Rows from block 12 of a small image classifier, named by matrix and row number. Rows with one number belong to one neuron. Each number is 128 + 24 x the weight over its row's rms, rounded and kept within 0 to 255. All counts start at 0. Numbers have three digits each. After the name is the row's rms in percent of the matrix's.
After each neuron's rows are labels from the 100 images, of 14848, where the neuron reaches its highest value: "top examples" is what is common among them. Only what is clearly more common there than usual is listed. The data: photos of plants, animals and fungi (iNaturalist). In brackets: how many of the 100, against the usual share in percent.
# fc1: MLP up (model.blocks.12.mlp.fc1.weight, 384x192), inputs 96-191
# fc2: MLP down (model.blocks.12.mlp.fc2.weight, 192x384, transposed), outputs 96-191

fc1.76 100:096107104088150147121060109104168111131115128121133141155097126115118114138132087168108116125154130123133097116120159130111100190112106130142126080160087104082139146121131088139120102119106126161114103124129125115099113154136111116084131153132173117127178117142154143137081107101139108170
fc2.76 099:112153150160135148122163107118120109159133128112088118096119097123132123110086133116098100157119093134135165067129086130128141083185150110116114147135128103134104126142112143140160137154160126155152160078098145150160126160142115147134101136139099130133130100118072126135100158135137139174
top examples: order Charadriiformes (42 vs 7.6)

fc1.142 099:145142127103100146167119089132115111122110122097160113119141103142098194143150134121094146109175105114104165080145147137105108138157099120085125094171129106146099142144148137084142086138138123115089135161099108112124138105148145157122157117114117095138119102140136083127136115124151137118
fc2.142 098:152109153150125107110127142095131133104124145155139109108121130111172106086069124111213127160071110126145089166132116124142120136133140153128149125115139118147186120154159109103121154122135071117139117105153155145181116126136054138132123104139135112116139144143174113134118112159114118137
top examples: phylum Chordata (94 vs 60.9); class Aves (92 vs 55.1); order Passeriformes (60 vs 25)

fc1.119 102:124126179125114123160134119108174109132137096111125152127158124125166141121147141122139154164163128083129148151120155131119133148095077140127138105089153118159148085143162144159130129127116136108121110189111112129120092127142110162090119128186153126135124152104159119114077140075147142142
fc2.119 104:152177155126111136101111134151101127128126134131147147116125128145110144170133119117120106147088086103098151129109136135137169107124101161095089113157140146145105140151153115137108124129114118118136140108134144124128144139114124129162137139119118116170162136090118129125141134193129150112
top examples: order Passeriformes (57 vs 25)

fc1.35 096:104182165116136134110107153128124128197082089061150135115134131130131116130111121093125162109139119113135102160132142150084091130160140154107140143158157150119106101097136109127138115158134114113140116105112112084096145145164149121112159128130101080092130132108139129135125120152096152142
fc2.35 093:143126097079141106115148126123157141087105152103106102148140152105148110109100102135166115117159100142144154091115123163139142126124149143160134155139139167126142153108120126098090148163107130105160102140110149169148133099071128121089165122084158161149133097114090105149112129132111086131
top examples: order Charadriiformes (35 vs 7.6)

fc1.121 100:101141132105092104096099057106125144096114131124124128111103192147108116174101136143112135115101118129156154161126119094138104107112110134091119105133135162118110137128121126128118156104120075129075105109156148150122131122072096133128115125115126146126161161145065128122152098116143123157
fc2.121 107:104139142107130125148134113141128121126140179112131124158116158132135116129164126124134136135123132145148131101121125166115109081165110110117088146129115119140131116153131090159165122108139142183076150103121105127133145123110136125161139091159102161142109129150152108126103078101099121114
top examples: class Mammalia (25 vs 3.4)

fc1.65 096:100083100102124117100114140138111096152144103111122123175101139089170114137122126134158108102154125130118153129119121082113148093082154075135145152136112095122115166089112094092139144139188112172150088116145095156126140154115149165153106135118091157079148158144147134132149121110139137160
fc2.65 095:134117101129107100128098127126129138084131146161071146110136112138105201119103147115116084142152131178155073173135125124135113146139118115098133134176158116143082122151147125151170176096166160113119118103130114133127111142087124092101153158149150072128100136140137105129160129134113123107
top examples: phylum Tracheophyta (36 vs 7.3); kingdom Plantae (36 vs 7.3)

fc1.223 099:144138134136083137102091136128128089135146108122143127141174118160173139085096123136128091119118100131084123099120157118115146110132133116181126120075133124133131125109156106097140121169137130152135159129152133128146123107095095121108111112090125158154090151147196157142113141101127113167
fc2.223 098:124116126146150155096134100127148172128112132125134113167099100116141166118165165107122122132154177144126102076160133102132130096103127142123100136142128133123096144110159153174157168147106098092158087144130144111124142142083123111166129164132118135105107103158110072104116054129110134101
top examples: order Charadriiformes (25 vs 7.6)

fc1.61 101:131122108140079101147134128125126138088124116162137077093163123148155108097103122130140118126170158111128110166163151128108136171132109196151139123163098145110104112141130115144161154125158140100091127091153137170126116112131122128136091124132166130082162113134144152156092117097155137113
fc2.61 109:090156157117094095098123082155126101093154109099156133149120094121094106160130118113155170115120128136140120134146109129127124098144079119071114126114082071107124137117121101132112173132123119136140129111121120188110117133172167134134152108112125113164088170138163133158118142175151133107
top examples: class Mammalia (29 vs 3.4)

fc1.171 101:107121152121175105105158096138103131132154121115141133136131147126117137085106167146152167129089126149138143122145146148131123159105116131125132130098142164172136075123101187106116131115089121142127110145112142119071097153128105098148149123171130127130088127102099167122102115106145104100
fc2.171 102:113134092167103123166124148120151110156158130119091143132123136138145139158176146105108103139162094128129101108134200121157124153171138118145109110164098105062123113140145111129157098149157093150103135156109120161148149137116127125129113124090172106140158138151147120136186129128122151164
top examples: phylum Arthropoda (60 vs 30.8); order Lepidoptera (37 vs 13.7)

fc1.184 099:115110121122112149166117091122112099143120154102141134174101110134115087107110119143119069139126150142096128107104099149127088153148188126134162104144152168115111141144125132126108116161169130158123127128134137115103130111123112108135092137164111088135168116184126102115100101115160162111
fc2.184 101:121112114135149096108103136184136167109132134108133158107143130083121116124110097170115143134163112123117129151160158106100165160140139120142097107115154091141133102141099181133179118128129122145116107144070129112145150155126123131163193141172122117144132138170136114104147128130137086117
top examples: phylum Tracheophyta (46 vs 7.3); kingdom Plantae (46 vs 7.3); class Magnoliopsida (42 vs 5.5)

fc1.294 093:095108140095123130104126158108168118121138138088124120106127123151131115108104099095154099111132107112158092131132129133113146175079095095125135161114133122119117122136120133103152137121131134137063133140107115102061135169141071122120077136077116071070161130115097106119105152078179128129
fc2.294 099:090143138157100128141098116145129091118129100161126140159146141146147152103092165130118125114171125107128140164125115104102108126174151120126132147148106123113147120114114107130123151117114151089182097084153120131135158141146138142124151122140126152131098132079109143126108096098104184135
top examples: kingdom Plantae (83 vs 7.3); phylum Tracheophyta (83 vs 7.3); class Magnoliopsida (71 vs 5.5)

fc1.274 104:151151128131119157149145140117106080090099134114157148135115099152121113137097092098120179086130142133144125123184170160111103119103095112158119127125115201138143108143116148083112130121114116162149123163132143193081142137117143149182134150137129127139137156149109145115157131112116118117
fc2.274 093:111099126121098108160064127161148161160141112152121143133127130108113152137134155137137133174144113120126158157101113113126105135115154139087144163096167119153134121138167084140169111125129131121114113160123127112180128145122123130098130091081146138139133086144156139156099097162131138114
top examples: class Aves (85 vs 55.1); order Anseriformes (29 vs 5.5); family: Anatidae (29 vs 5.5)

fc1.277 100:127122112116148124091138133136132134117145072139154088145140095132127133109109105160140132139124110149133118163137138096137142118116157114124174153162111137130079120167131113128201106126155089135131128116146139170078156127152129117113160094100133134162142118148105125120079126096133186133
fc2.277 097:107120117101100139110149151099107151112125115144175135159127096134086172142108164131118109146140132120092118113140111083139132123156106081158084116117146136127121111119145146118109148119077066122117160118090123142126153167112117131090124111154144136161128130138138138121136121116148085151
top examples: class Aves (90 vs 55.1); order Charadriiformes (43 vs 7.6)

fc1.308 095:121187111102170119087101046153142123081083112132101113144113068124096138066112083079110142124182119123158144107124140114121151095116146117138135069172067143151136147123157109118130112110115110120153161154182110118134118139147113120117117141103108098131108141132119143118143113092116141114
fc2.308 100:153096146100125115117112116108094123181142162105167154109157132119143112163134112118095101108117127119104131152121144141063117155123103135113118155131096146136105141149140141132151124104157119162139073097053122143116150105148119124144134140128137130114131144139126088131142148094114191074
top examples: order Passeriformes (53 vs 25)

fc1.200 098:107140171135116146109104091118131119161120085150135137140157177127137167091111100149089144163107101122126158102148120136161131160144148155070130125088124117142103158101153138166130162176129143111100143138161131114101148083145130142156169163104130190189105172154142160168103091127166163160
fc2.200 097:126143092127131102132129173129129128119110100134162142142164119176111111175130141123115092141113146094138099150140168098095171158133116088084099146139128167116148152132100109145120119137138146071139135120132111109104134135152116126155146075181117111122104120127139192130140143158145103114
top examples: phylum Chordata (92 vs 60.9)

fc1.225 096:128130148150137093125150105091106135109116148160135129089126142097106122127099089120156150178160089153136137133100098112126068103092148075138125094131106105121111094135162114127112119136105169125142127099110108136082143133089102136123160129083111119104116146146076173162110111092159105176
fc2.225 094:118122129087106143142127129166139155117120105120139126136148106143121136097153178163073129128103127115121153177149090148145157164144137146134165095118163126123167119125119138129143108113133098122108146140151139131143108146149128107137122136141149121121111079117114096071157133125122129119
top examples: order Anseriformes (29 vs 5.5); family: Anatidae (29 vs 5.5)

fc1.129 104:095117104105138118117153129077140122079118114116153114097148142124111170124105092124116119108124143106153186109125162157122114135130161169168119112196114143107138129106147142167163100142110096117097090129154090106186148141106129128121107170071129126153154162154145135132136162167110096098
fc2.129 101:143108158123102169134131168147095147152141155127157101123137124132122127141101135119170142119148122157163067138167108107112097135131144087095124151098157148166102148140173092109135150101135181138127115171085145096119123116121125174129139150125087116121092131142105138141119093091101146133
top examples: order Anseriformes (35 vs 5.5); family: Anatidae (35 vs 5.5)

fc1.283 105:130144091148115110119099127146100111126153102137099159164122127140151115128149121116145121097132082097113121127119137134144168112107115197130128123161144171136131147124103065104134128137138165098118172116109164164144141152133136116121126109141109130134137132100123151097161145136179146160
fc2.283 096:134113131141145148117151124119141182141095167130134070132118148119128153110115128117101090156139147116138109124141152101126123142161119118144149123106110099114109123113182136113134129132106089130134111133101099136114104110155081143142108109107172094154126110127156070113121127130078146072
top examples: phylum Arthropoda (60 vs 30.8); order Lepidoptera (34 vs 13.7)

fc1.108 100:114134158106145089115076092127149125154099109151121142128139103120110099093153104131137150117123155124175131110154171109115138132160079123144128131141153161143088102127159158082116104157128120125090132123140148142139149101160105072137102124121086138150102115122141133131112143130111123172
fc2.108 101:156135154132093163126165132185177125119136180139094086091149086142161109109129140122183125091136109130128158138120133126078104179110130097143146085116121111136161115075131100154118158128122113100130114123115155111181117152090136109121135101117102115137130157119121131133149149093118088121
top examples: phylum Arthropoda (64 vs 30.8); class Insecta (59 vs 29.2)

fc1.315 100:085154127163138123110137129117137089137100116152139126146123113156107124118140098174150143089127160122125112137127131089102126103128120119137080157121100098094131140128179127102146078109147115097160112117153152141139130092142150095087116118164090189118102120125099144147124100101145103095
fc2.315 098:142093129143132145147135136155157092129097122125147147137162173077144113142099106072127098156116156119134148119126145130166102151118151087156140155088086141143116118120133140192126142135109137178114114122087072087116114101131164130149132147122140080131126103145133131102132128115147156144
top examples: class Aves (86 vs 55.1); order Charadriiformes (33 vs 7.6)

fc1.138 105:117121165120128065108129159137133109114105121118133133130121118104143124114122134126086179121106121083145140136092070135093131145119121121118092089121104149132121130175136122132131136097120141119088126113152119099083167127109087161141105155198144158082127155103112115146153135151108106121
fc2.138 108:156130117141149113116059124088104139112188136136120109131117096146142162119088125099141112122134141136103142139138134166122095137156131184137125118148156122129137093106079135159153090144136101147119141139135126123144112100116152123107156113107119151102145144141132121126132146098152121173
top examples: phylum Chordata (95 vs 60.9); class Aves (93 vs 55.1); order Passeriformes (69 vs 25)

fc1.244 095:111114165147119114081180115148137100106119108108109184090128098148149151133150075142096116091129123110140134118148113120186125134099143139142165141148101117150112133121145097151155153108131133084133123140163050118140090133149123140127162147138143120150106140141089109102129105141116136133
fc2.244 098:129125090109113140137111116144136159145144143163118116146103150057113119142119162114130103131122082105117070099124075136132120166150104111091126157110137099151145144149125097094163094145109146094119180153153107137137108171100132155170110120151144115061139129109110110130148143133120130146
top examples: phylum Tracheophyta (30 vs 7.3); kingdom Plantae (30 vs 7.3)

fc1.88 096:144147153161163125150120173122138131119077135128104123144157121133128143126114089152131135117118124137075125102123172127113112113139187130110131114101132161149129135151101106112155116153125101103145109144104123106133152080114140149123115109092112127128160087122172142104147099109100122136
fc2.88 098:116140127155115166091128118128109107147124125140161117069104128097110157132139126121140134134132144139145104142125114150115166108111137102155107106154127160109118121128146139149166138099088131140167200077099109144093130159106153123124125119141138135131109109127115113134155114112158125113
top examples: order Passeriformes (54 vs 25)

fc1.147 098:088124158137118077144129161117163147160137160133155113158121138123106093107108133122137137165121172121154127111163124112120144138167077129112125106141142106133141158128121124135143109134154121100141139145119121127126100129105162132085147143098109148201170116107110147121117108100145084127
fc2.147 102:168100131139149152144115108121118099115084125141111123081127162164132156159143142156135101094144087173120114127114157152136159162163143141178112158135113117123106139113098111133110143057098141124142170121123101136157154112146156116136110135182113083104130140167125162111116109137136106144
top examples: order Charadriiformes (26 vs 7.6)

fc1.202 096:171127173096086116099115078117143141128102144112146131114138103099136105108178105132156085113121135163118138143128147125120134121133103144136161101109119163142129115182111124110134156147148120140139165115100157135104114156124096147164134118111098104101137147095130155140110144185143145129
fc2.202 106:141128115147165143106193129116130155125111144156125123123121182116118118063081145143127133135109126141115167133161133145144132148091093191081128137112121115126100165152131134070134116113103209090137153138125111123102123134112112139152091161121190099175115110117106114124117107137109143134
top examples: class Mammalia (40 vs 3.4); order Carnivora (31 vs 1)

fc1.345 098:148082116117158113107111100101106137143116116117169162118136135105102126107112138127128147113152140160145096126147103101177156124097125142107123102154122187133103131159141157058165143109148110159120115126132169106139115137151127115134113090112136129160153089137121103142145115093118095100
fc2.345 094:158124118183096152127105118106124102111131175136117085150112113129138151158130126137096131132084150077113154084140120155126129125134115107182158123103090085126143172113125133119113111133084113161110163116136094118128150140098146121115116179131120122107106168147082152144122134153105145098
top examples: class Aves (87 vs 55.1)

fc1.145 097:129133142100143143145152138138136143146164169153098121155146151122155136114171126131144126122123128123137149127148127160136085126144116125077119137114141125169129141165106090153117148114109114128178106099125136153126123142111098136148147122157078091168167128133165157152116075102140096168
fc2.145 100:141089094166119144154162088119103172117117101083111149113123139116137131138113120175155119142095140158103118115158160098169167152135154162164146121113128153177137107124145129072131104126094099110097163142099089107125125065107170130100140138116066129100117122135106131152108128172139131131
top examples: class Mammalia (26 vs 3.4)

fc1.247 106:145104108146078134124129089097137140120121147117118161167111131119145130141113094077100135112125157137101156140148116113155113149108100063113105114109112114119131145138134125100113113156120089101092133107134119131120167128147156132099138133136109110078118139127138174122135158156126124144
fc2.247 108:114134176122142129134088113149131134149132128107138143059125152139109111165133096160118128154093126146166087125132124178095095150129138127107119129149123139081154135097132162141105127101133156138130144143154082153129127145155096126134114097125109127164087146143120130151186134097119126131
top examples: order Lepidoptera (31 vs 13.7)

fc1.178 100:169149115122111148139074154132116106158130142089101117138147139122133147125156099132103097116087133120150137116137144114125124171155125129167149091110185115100095089119108134095170150134123158130112146108140099098087159122096125113100135159112124130096121144160199125107082096089108121113
fc2.178 102:184143157134145128151195129149145122121144148106134117155130112149113119160089125116165159099124089113084163124118118160167077111121108180111101199153102167115121129130132101115109093128131081118098111115123143138116139139165105164134116119177108162101152097099109160124146166119143142126
top examples: class Insecta (69 vs 29.2); phylum Arthropoda (69 vs 30.8); order Lepidoptera (34 vs 13.7)

fc1.20 096:078149127165108068116112167097157118117125127117128112128124157120090113106123082117090118134131120158134102178107154103121111151144158145050132093140134095100103086099149162139112104117114119121147103133134094145081115108132107123151143127110094103140117151098115123138132121171081112145
fc2.20 103:183118103072157096144114186104127131067132093115110141152127114086131132110134159131148123112113118152134133133083139130143148155154177165143137129097139150125145154074146155120075125087119112141139116139113106127112159131121120133138116092115155106078137152117134120090146128128117113142
top examples: class Aves (95 vs 55.1); phylum Chordata (95 vs 60.9); order Accipitriformes (34 vs 3.9); family: Accipitridae (30 vs 3.3)

fc1.117 104:133155100149091154140150135081108089110171173094095153130135091138099139130142129097127095142140133147088134132130088105098116148126132114135106157114113136112155144086115116120156128142119117088164110120133111124127138120164164125130120124111115108114145137109095141096109111136117141140
fc2.117 098:129094150101151132121128085155169145152140155122126112152086097130120164170141112144146173118156095145097174127152130139173121120110111108087151128124113129088126096109150137124169093139118093162059163137109153106156149120162127086117154123126141143145115123126127160164137118153144133140
top examples: order Charadriiformes (29 vs 7.6)

fc1.238 096:088094121057113124127148127125158146100157136096117111143127145123122085119140096117141140170147124098112094103125117128146147126151096123140142053113072131117123118149160119135096115156130147103109126175108123182136113130170137184168069111157131150129142131116135110134107097144153128121
fc2.238 098:107095117121131149148100159145145123115146124093093152120118125098108105106128129113150099125103132079142137061102133186131121142119131122093157158157142126109122118107112070158132150154085110128127131113108102154140146122126102130141160142130122185111148135151095125113160098113140104175
top examples: class Insecta (83 vs 29.2); phylum Arthropoda (83 vs 30.8); order Lepidoptera (77 vs 13.7); family: Lycaenidae (33 vs 1.6)

fc1.75 107:062118129128182176152079135117118147118146112131111151151160159115129145122138124151113135158069143120138151062145139103125139108129152126111131114128144122122145124095134146137162108144133108112125141121129125159119132143146116122091069122150143117122160064135132108111102124128099149117
fc2.75 098:138163116121134153132161172093182093149170107107137108106082118134130138142128122113101114125146085076104119099129126112129128153122153143124207129113142125126142107160114147088101142121168133140117103110115142048110106127097135137084147145153187112092102105158134103144105126125144143085
top examples: order Charadriiformes (28 vs 7.6)

fc1.54 107:093167145127137146153127116135094164116129105118087169146143129147097107101147126160069114106119100137123120119104140115125121122163139112085141100118156115136126135177119155112105099094162080133124113111138105103107122114141104144149126127128112157113178130113090124135134126136098113069
fc2.54 107:137128105122086132148095120146116147145175109139100110135130126135090112100150097139110128107112127086146149092164118113119142149120110095125092100102156070093116122055096097144138117108128142109143152128152098142126163171112157099136073110117167115134144173130158127125104102115121132169
top examples: phylum Chordata (99 vs 60.9); class Aves (86 vs 55.1)

fc1.21 099:114182157129119112125137106094096103173137128122145159159155114126094134105117113145149117156151140106106152134160121128111144097094123130123135150137100136159163123170107116152113152161188132141129133140186128139096107129092135098175156101135109068140112109106129127136107113114088092127
fc2.21 096:145113146093179148156102161154179141122117113116138106108136135101160116145148138141129104145103145151154135136117141088149117105114161107083132146172118131110114118092130127137201126091065131104165140107098136151146156144108106173106138135134151148128099132133153162115160117135130138137
top examples: phylum Arthropoda (85 vs 30.8); class Insecta (76 vs 29.2)

fc1.132 096:113131121141162107118155094114085118103137133157144108163114151123115150065122115116145116107080081154125145127172111122153134160120102123117159175181106169128138109163134084147122153080109129114125123137071135138163131152112149121110099129122114092133110159095118095146119111130085171121
fc2.132 106:133118137109126145110129111120158109148124137158111113152141111171146079126116103158162140166178107146091123136134124111193136107110121123141103127154182130140094121120143158143123112148130108136149132101136121148118153122096121079091110141151119107161128153092125128161108127121123071126
top examples: phylum Tracheophyta (35 vs 7.3); kingdom Plantae (35 vs 7.3)

fc1.329 098:085097154126102144083093122163134175102127138090110143142122131131130114119098107130108114114140115142114122097133148173123109129123109099143160143169106115120164143188160105185117120155163078103150125150097153106161101110131089126178119086153158165107142104115135128131140153126115181147
fc2.329 096:175142157150172148144123137099165112109131146131160082124109159108115133096172200144162134117111134129098113145131092072121160151140129104144082152093133135166085118116122131106145126119075142122113160134147136132068151153162134133090093135132143071087108149113073154120093141140125121150
top examples: kingdom Plantae (41 vs 7.3); phylum Tracheophyta (41 vs 7.3); class Magnoliopsida (31 vs 5.5)

fc1.84 099:146109136094109121131155133115127132113134128151148112135120115139115171098154146089148108159102145134100096096128173141111133112107104138148132162148156133137099121139157159126147145123118157129118114088147135088126160091135102152121127127106086107117109179097121148115108121117105139132
fc2.84 096:099169103141130130114111073138108133135145136128109121091113141123131086148122133103109149130144100109121116154178125108102185108124107137078127127116128095081123116100084132094117109127115125139208132187114151176110161166118145097140129143139135140095134121125118120140081134118089127106
top examples: order Passeriformes (54 vs 25)

fc1.281 098:123170129140139114129114126115123141150140141103144143175134163130159077097119094098152144128119168131177171120164138135174120129110088123153143133169121202126135077114157134116159135106119107147121113077144137082145103126139095146102121105132163139164137125063105115134092099142130127143
fc2.281 100:153126093143096101161140118128152118159152171162133153097152084094140138125169133116130108083159113133128139121129137128106125092124119129098123124123125119151115149145105143116115131088138087142119141104129140162079134070152130097107089131135128109119131130123134165073161145164131130128
top examples: order Passeriformes (50 vs 25)

fc1.309 102:108145105167123133144126178126128082128165139099115155119149102098117149138124120127110091085162126077110101104122127134119088131097122143162150104121126114108147100073124092110149094129130129141103170116140166160133105141107094152112108091138103149095113144145078122102110131116124112105
fc2.309 100:146079107113121099135089116124108123153127131142156102152150109144137130150132131134130127153161108098123107107115126089179158187130109112080077129143110089178120156097176114111105161150137115169118174122145108109159168130103148101168161127150087124098131132115157117121176133125124143114
top examples: kingdom Plantae (59 vs 7.3); phylum Tracheophyta (59 vs 7.3); class Magnoliopsida (37 vs 5.5)

fc1.70 099:127171137129107107110141120115115109128126177126164142089121168143099097134145152130133093083139144096104209156124140125139137131126120115111116092133113122139095106138120125136145118116145140149152147129098093118124119142127132151107137135119133099123147120134103116113160112169171189143
fc2.70 100:141114111090144136131146130123143119163151081083126099153150102161135108131104133139160094129125132137146120136143143113141136089141107121143121104091160116121167127125164113069138128125130162106128085136151162133124148103178103117091149122103137147160108109116152137193058182128136094175
top examples: class Insecta (71 vs 29.2); phylum Arthropoda (71 vs 30.8)

fc1.9 100:149125114128127139095101134148106126101165108096132135096101166097103122104128127144103096164106131122115140115148164124111111138201107123083165075158157147116145148146110136173130112154161157093125152180115143122098127090179090123099109112171102095089126133152143141066108111130085130145
fc2.9 099:114129109108127070123146116101138139157105148144114114144125119149165178148143122107134116156096166133141137116139092134145117121132140137130183154127079102113079120126131170129134135094139153160180112088127129090128153131113152129153142148140097151165098129126110156116139124107123080097
top examples: kingdom Plantae (45 vs 7.3); phylum Tracheophyta (45 vs 7.3); class Magnoliopsida (32 vs 5.5)

fc1.370 091:105158140109113125095138143180079155142099190115126126128148072121134119162100081113150083144114107127151119074149140089144135146118144135156155100131141148152087098108128116126116134137117153103142131133117138160115117160123159122133141143115148161100107100142130127135128114164152081078
fc2.370 094:106127131149101082141137122088129138103169116139163131126111123130159117117121128133101163146112079124161105171103089114142119103134127126095129129141116101138154093135120137104148096120150130109177100111116123111136107064084101117140125163114136156143145132174152151122124140074093141177
top examples: phylum Arthropoda (97 vs 30.8); class Insecta (96 vs 29.2); order Hymenoptera (31 vs 3.5)

fc1.78 100:108155089125130115114120123105164120115122137142138124121133107138120140109123087113141141118145117115134126089171143128146140143097096111110126140138127134142122149178105138153110094109127137155170106147123147149121101113120145095102167183153147079091161168140093151115101108104146107067
fc2.78 099:111150194141115101154093101121163147116144120164146091111125156123113157122153118157121113137130189131117103115111101125117097094135181140132162107162159085101114109131130092151114171113137170123127081164159101097097142128104123147130122104151129155110133095142127118169146093147154128130
top examples: class Insecta (81 vs 29.2); phylum Arthropoda (81 vs 30.8); order Lepidoptera (80 vs 13.7)

fc1.153 101:155130153137112118150169118108096105167099138089154146135118136083147132119111092077120102132132112104072136092123078149110122099129129132100165138075110155115152147119144132139154138101131165125116158169090133114117137136087148138111124111144155157165153140114093129108100083126144128098
fc2.153 090:078143095115114151119092119126144170114102146139107134091145110177096134134103155157115149128143101105149117112141120134136128150137123099145137094164164124137126106106154108123115137161111087149123100090169154138118119111155137153150133150100071110077087147106137181102157136149120172143
top examples: phylum Tracheophyta (28 vs 7.3); kingdom Plantae (28 vs 7.3)

fc1.77 097:122178164125145108134139140144137106124111115136115125152125057111167117164120111140147115110172122133119106109097103084119145146160148074185175113172130115148103103156080124114135104077142158135140128136153104134108099104076099115108107112142145122122130143124087113137154125109070113091
fc2.77 098:077098108154151195140141128124134131087132114115099109079180148129121137116119120132096127117131116128097093117151167143160138156122161130100138132162130113085176108114135118144144126109119108086117120153083101132171182088115153164125125109148124134122093126114164126063124117121172134125
top examples: order Passeriformes (51 vs 25)

fc1.209 100:074128123094131122116136179127115102110124101106153144116112094099141102154111171095122128102093122087161125131122158104134114142122155142101135126113097102129138111192103146100121132149139100131120117147165119108115176126161160120111096116167166121124153099092107137185113142117149155120
fc2.209 100:126146132139140113105137159154122143092138137113102076113120162135128165080128142125162128141118135149125142118150150111102179144130083091123114141112156122106148129085106125166121100111089158156132119101068106159107107133088140163087168155090134120126090103154133170143113166131152120127
top examples: order Lepidoptera (35 vs 13.7); family: Nymphalidae (28 vs 4.6)

fc1.165 094:129125171102142165136111058098165154108113158155129147152178145120084103154100134141142142120144112126106146115196134128105107087113118137153142182109117111119158137126125114128127162101124103119094133125152129113103118135157197143127167170116131131125128110108110147143126067106134130131
fc2.165 097:098139097104114090111118146154101090120113114087111128137143163153136121119124106146107124149105118132148105110110129123172090122126147099135129114169144127101106195129161147100132097159163148109138129136137118117120129140105101129136183075115107131111103107104147106083120176154134107127
top examples: order Lepidoptera (37 vs 13.7)

fc1.116 100:120086173130164098108132151123151156132125145113147144114148128111115091123123144139128128114154118117118193104119183135113061088099147144150106131152137146114100088117108124149139133105094152165115098126157117117129158111107108146120094101108117112093098164119161108113158114126136065132
fc2.116 100:136129078117089169105125138129141116148168112156139107096119098121151142129117050108129147151112082112122082115084109145183108164120107099112069126118094121115191120159123122089150111107141118153154141173112136118114147115175135128121141173123112117170145100151127183138125146106112135139
top examples: class Aves (86 vs 55.1)

fc1.208 099:112130100130155155125073093114134155159140115091112136116068116137093134087078108115128145116148097162181113092088102136123119150118141129123110133120088126143092139139162146121116119149139151138136113100154102108096114131126107124100083117098146145134161151123136091134102094101148126183
fc2.208 103:149164095117129099101150145159177114129109108142158138126127143129146121130127135120140106114156087148102122153127143093113142123116112172105179127109148107119153152107168118174113151164131118125155133121158169112156134107163153106122142108132125161153106159206153143138124116120117117163
top examples: order Passeriformes (50 vs 25)

fc1.168 098:115095142094130087172090101102118097131086146121149107145128109141130139167123106127131106141149107133139123154106111109135107119087118100155124119126116130116074104128117106139134114151114126125125106130135134119114163150099155141102145120147141147132146128152102111145151159076129090095
fc2.168 105:134185143163120124082168157172128110122146118087080162148152163160168151115100157144137147120162153130064143111129160143111134139125163146078128135129104137125175130121122159128139137113126155141109135176130106117123115076141125159123118115101099128134114134098131127097125175157130134190
top examples: order Anseriformes (29 vs 5.5); family: Anatidae (29 vs 5.5)

fc1.177 096:139127121133104163123096135117169126172121113129158149096141182156177106130142118171127090110119076118174137144165167098151110164133159125159143146102129144102096109136128099176143169113129163118111136150102141133102109146127152144160123139104161117153146173148129166128100093130115140165
fc2.177 107:103105148132167129128129106083113137090102193120112081163114147113128165114121124139131152120128170103099138144104112166105124147176131108102155139157129128140133141133138155139134141129152099143140139166121094160138161154113104085141125140152159152129088112146125092139179176175133128124
top examples: phylum Chordata (96 vs 60.9); class Aves (92 vs 55.1); order Anseriformes (60 vs 5.5); family: Anatidae (60 vs 5.5)

fc1.297 097:135156134118149129126132099112114106115119115179083132129179144095173121093121145135109105144100157132099108167174129134107126157151123168157111124154110100122095129094115174114126111121150183152111128126119145128164134090092126095158165129120171142106130110112193159113107092084099120160
fc2.297 109:137134132120135105159129116129145149159194097117094140146092122159112179167097111113133108143138125125174122083107149130151106152133135098118118123139096149078117128121148088151115148137151121108122167129163151169100175133124100137058114143058114102087162118127112112118172107159109129106
top examples: kingdom Plantae (30 vs 7.3); phylum Tracheophyta (30 vs 7.3); class Magnoliopsida (25 vs 5.5)

fc1.263 102:117142135110173102145135141102132160129173124160153163129090101111102116151120107121120123087116149123110158096128116143129118130123128073134116091124138146095126108173115101105135149107081116136079156165107155129109110150104134154121084134128114095117166134132109140155104118133094169162
fc2.263 103:160149123144056130100136127155124157120122155103106101144174126129142143134132148113156141115102140114154112152136147103131124118133077120113148172071140174142160127115099171116161098127160074110159113123141122130103147115123121154140152088077129141113148110139102147061138105104135138110
top examples: phylum Tracheophyta (25 vs 7.3); kingdom Plantae (25 vs 7.3)

fc1.36 097:134145139131147141118117136144119140112113093122126102170109124101072101078113089103071083123120131104129153125123101114167070142105146119144106093125133208112146114146158136076087135113144125109080115089084135129115143127179128122166111102113132102130120094151145127122113143080083145129
fc2.36 102:142130157114114100163148064124105136149132201111163170105167136134141113152145197123149147119118126124161128108134142138133151136128148146131123166098156103148136106148100152146147134138148157110109176161129149128124118155112184113069152143120118134143143136136118126093167127122140142171
top examples: phylum Tracheophyta (36 vs 7.3); kingdom Plantae (36 vs 7.3); class Magnoliopsida (33 vs 5.5)

fc1.41 113:127121145139146121148124140109112121161147121130103133119149126083159123143109108130079107128119113104118142089059109112134152082152141151122157147104114117127108128133168081096171144115117116111113142124125075103116150080140101153105111151161098090137155153148112142166110102096118143128
fc2.41 110:099101138109133131117099136140120110121131135096105151158122139094139120136182201132133142121111132141132109137143131091123104122114177090130071105154132186143124103158136140162124129125146166099105099132133139149122135154110130168129139147141166089119131096129141125120121103137106119073
top examples: order Lepidoptera (35 vs 13.7)

fc1.317 106:078083146135124182065135153134120113115116090139152122146110165102118173140113136142144105120182102116091107155168117144109117114108104119140124092102148120121128112055102101120118137138148109136123084128114059124140102120146138104147119130119125152120155151120085159098135117117114109138
fc2.317 110:159115139180163112125101144158146152115135141170092127105157121146121130077143107097148150100156147184132108121094121115163108136129105111133099095132154103128154101128144128120119179133139126121084130149113107129096129115128147114144134129142140160157161138119120130153117129114156092137
top examples: order Lepidoptera (31 vs 13.7)

fc1.152 105:125133133152126146107137129148115129114118143089136177117151151108197089135079121092138124170133094080171131108084130128097109118107131105157130118105151139087101126122159141120181116123120169100166153130144121143069108127142140107131148111134120124156149119144094168147096140127127149112
fc2.152 097:116152096125144129099108113156136153203127126125115100195174116161163080125147135178181128143120097161126123166164181123141055146149155156131121148130197120102150119138148138134116100158135150138113090158134126127102114147144117125069125160140135120147112126128096106130143121115132132154
top examples: phylum Chordata (100 vs 60.9); class Aves (99 vs 55.1); order Anseriformes (72 vs 5.5); family: Anatidae (72 vs 5.5)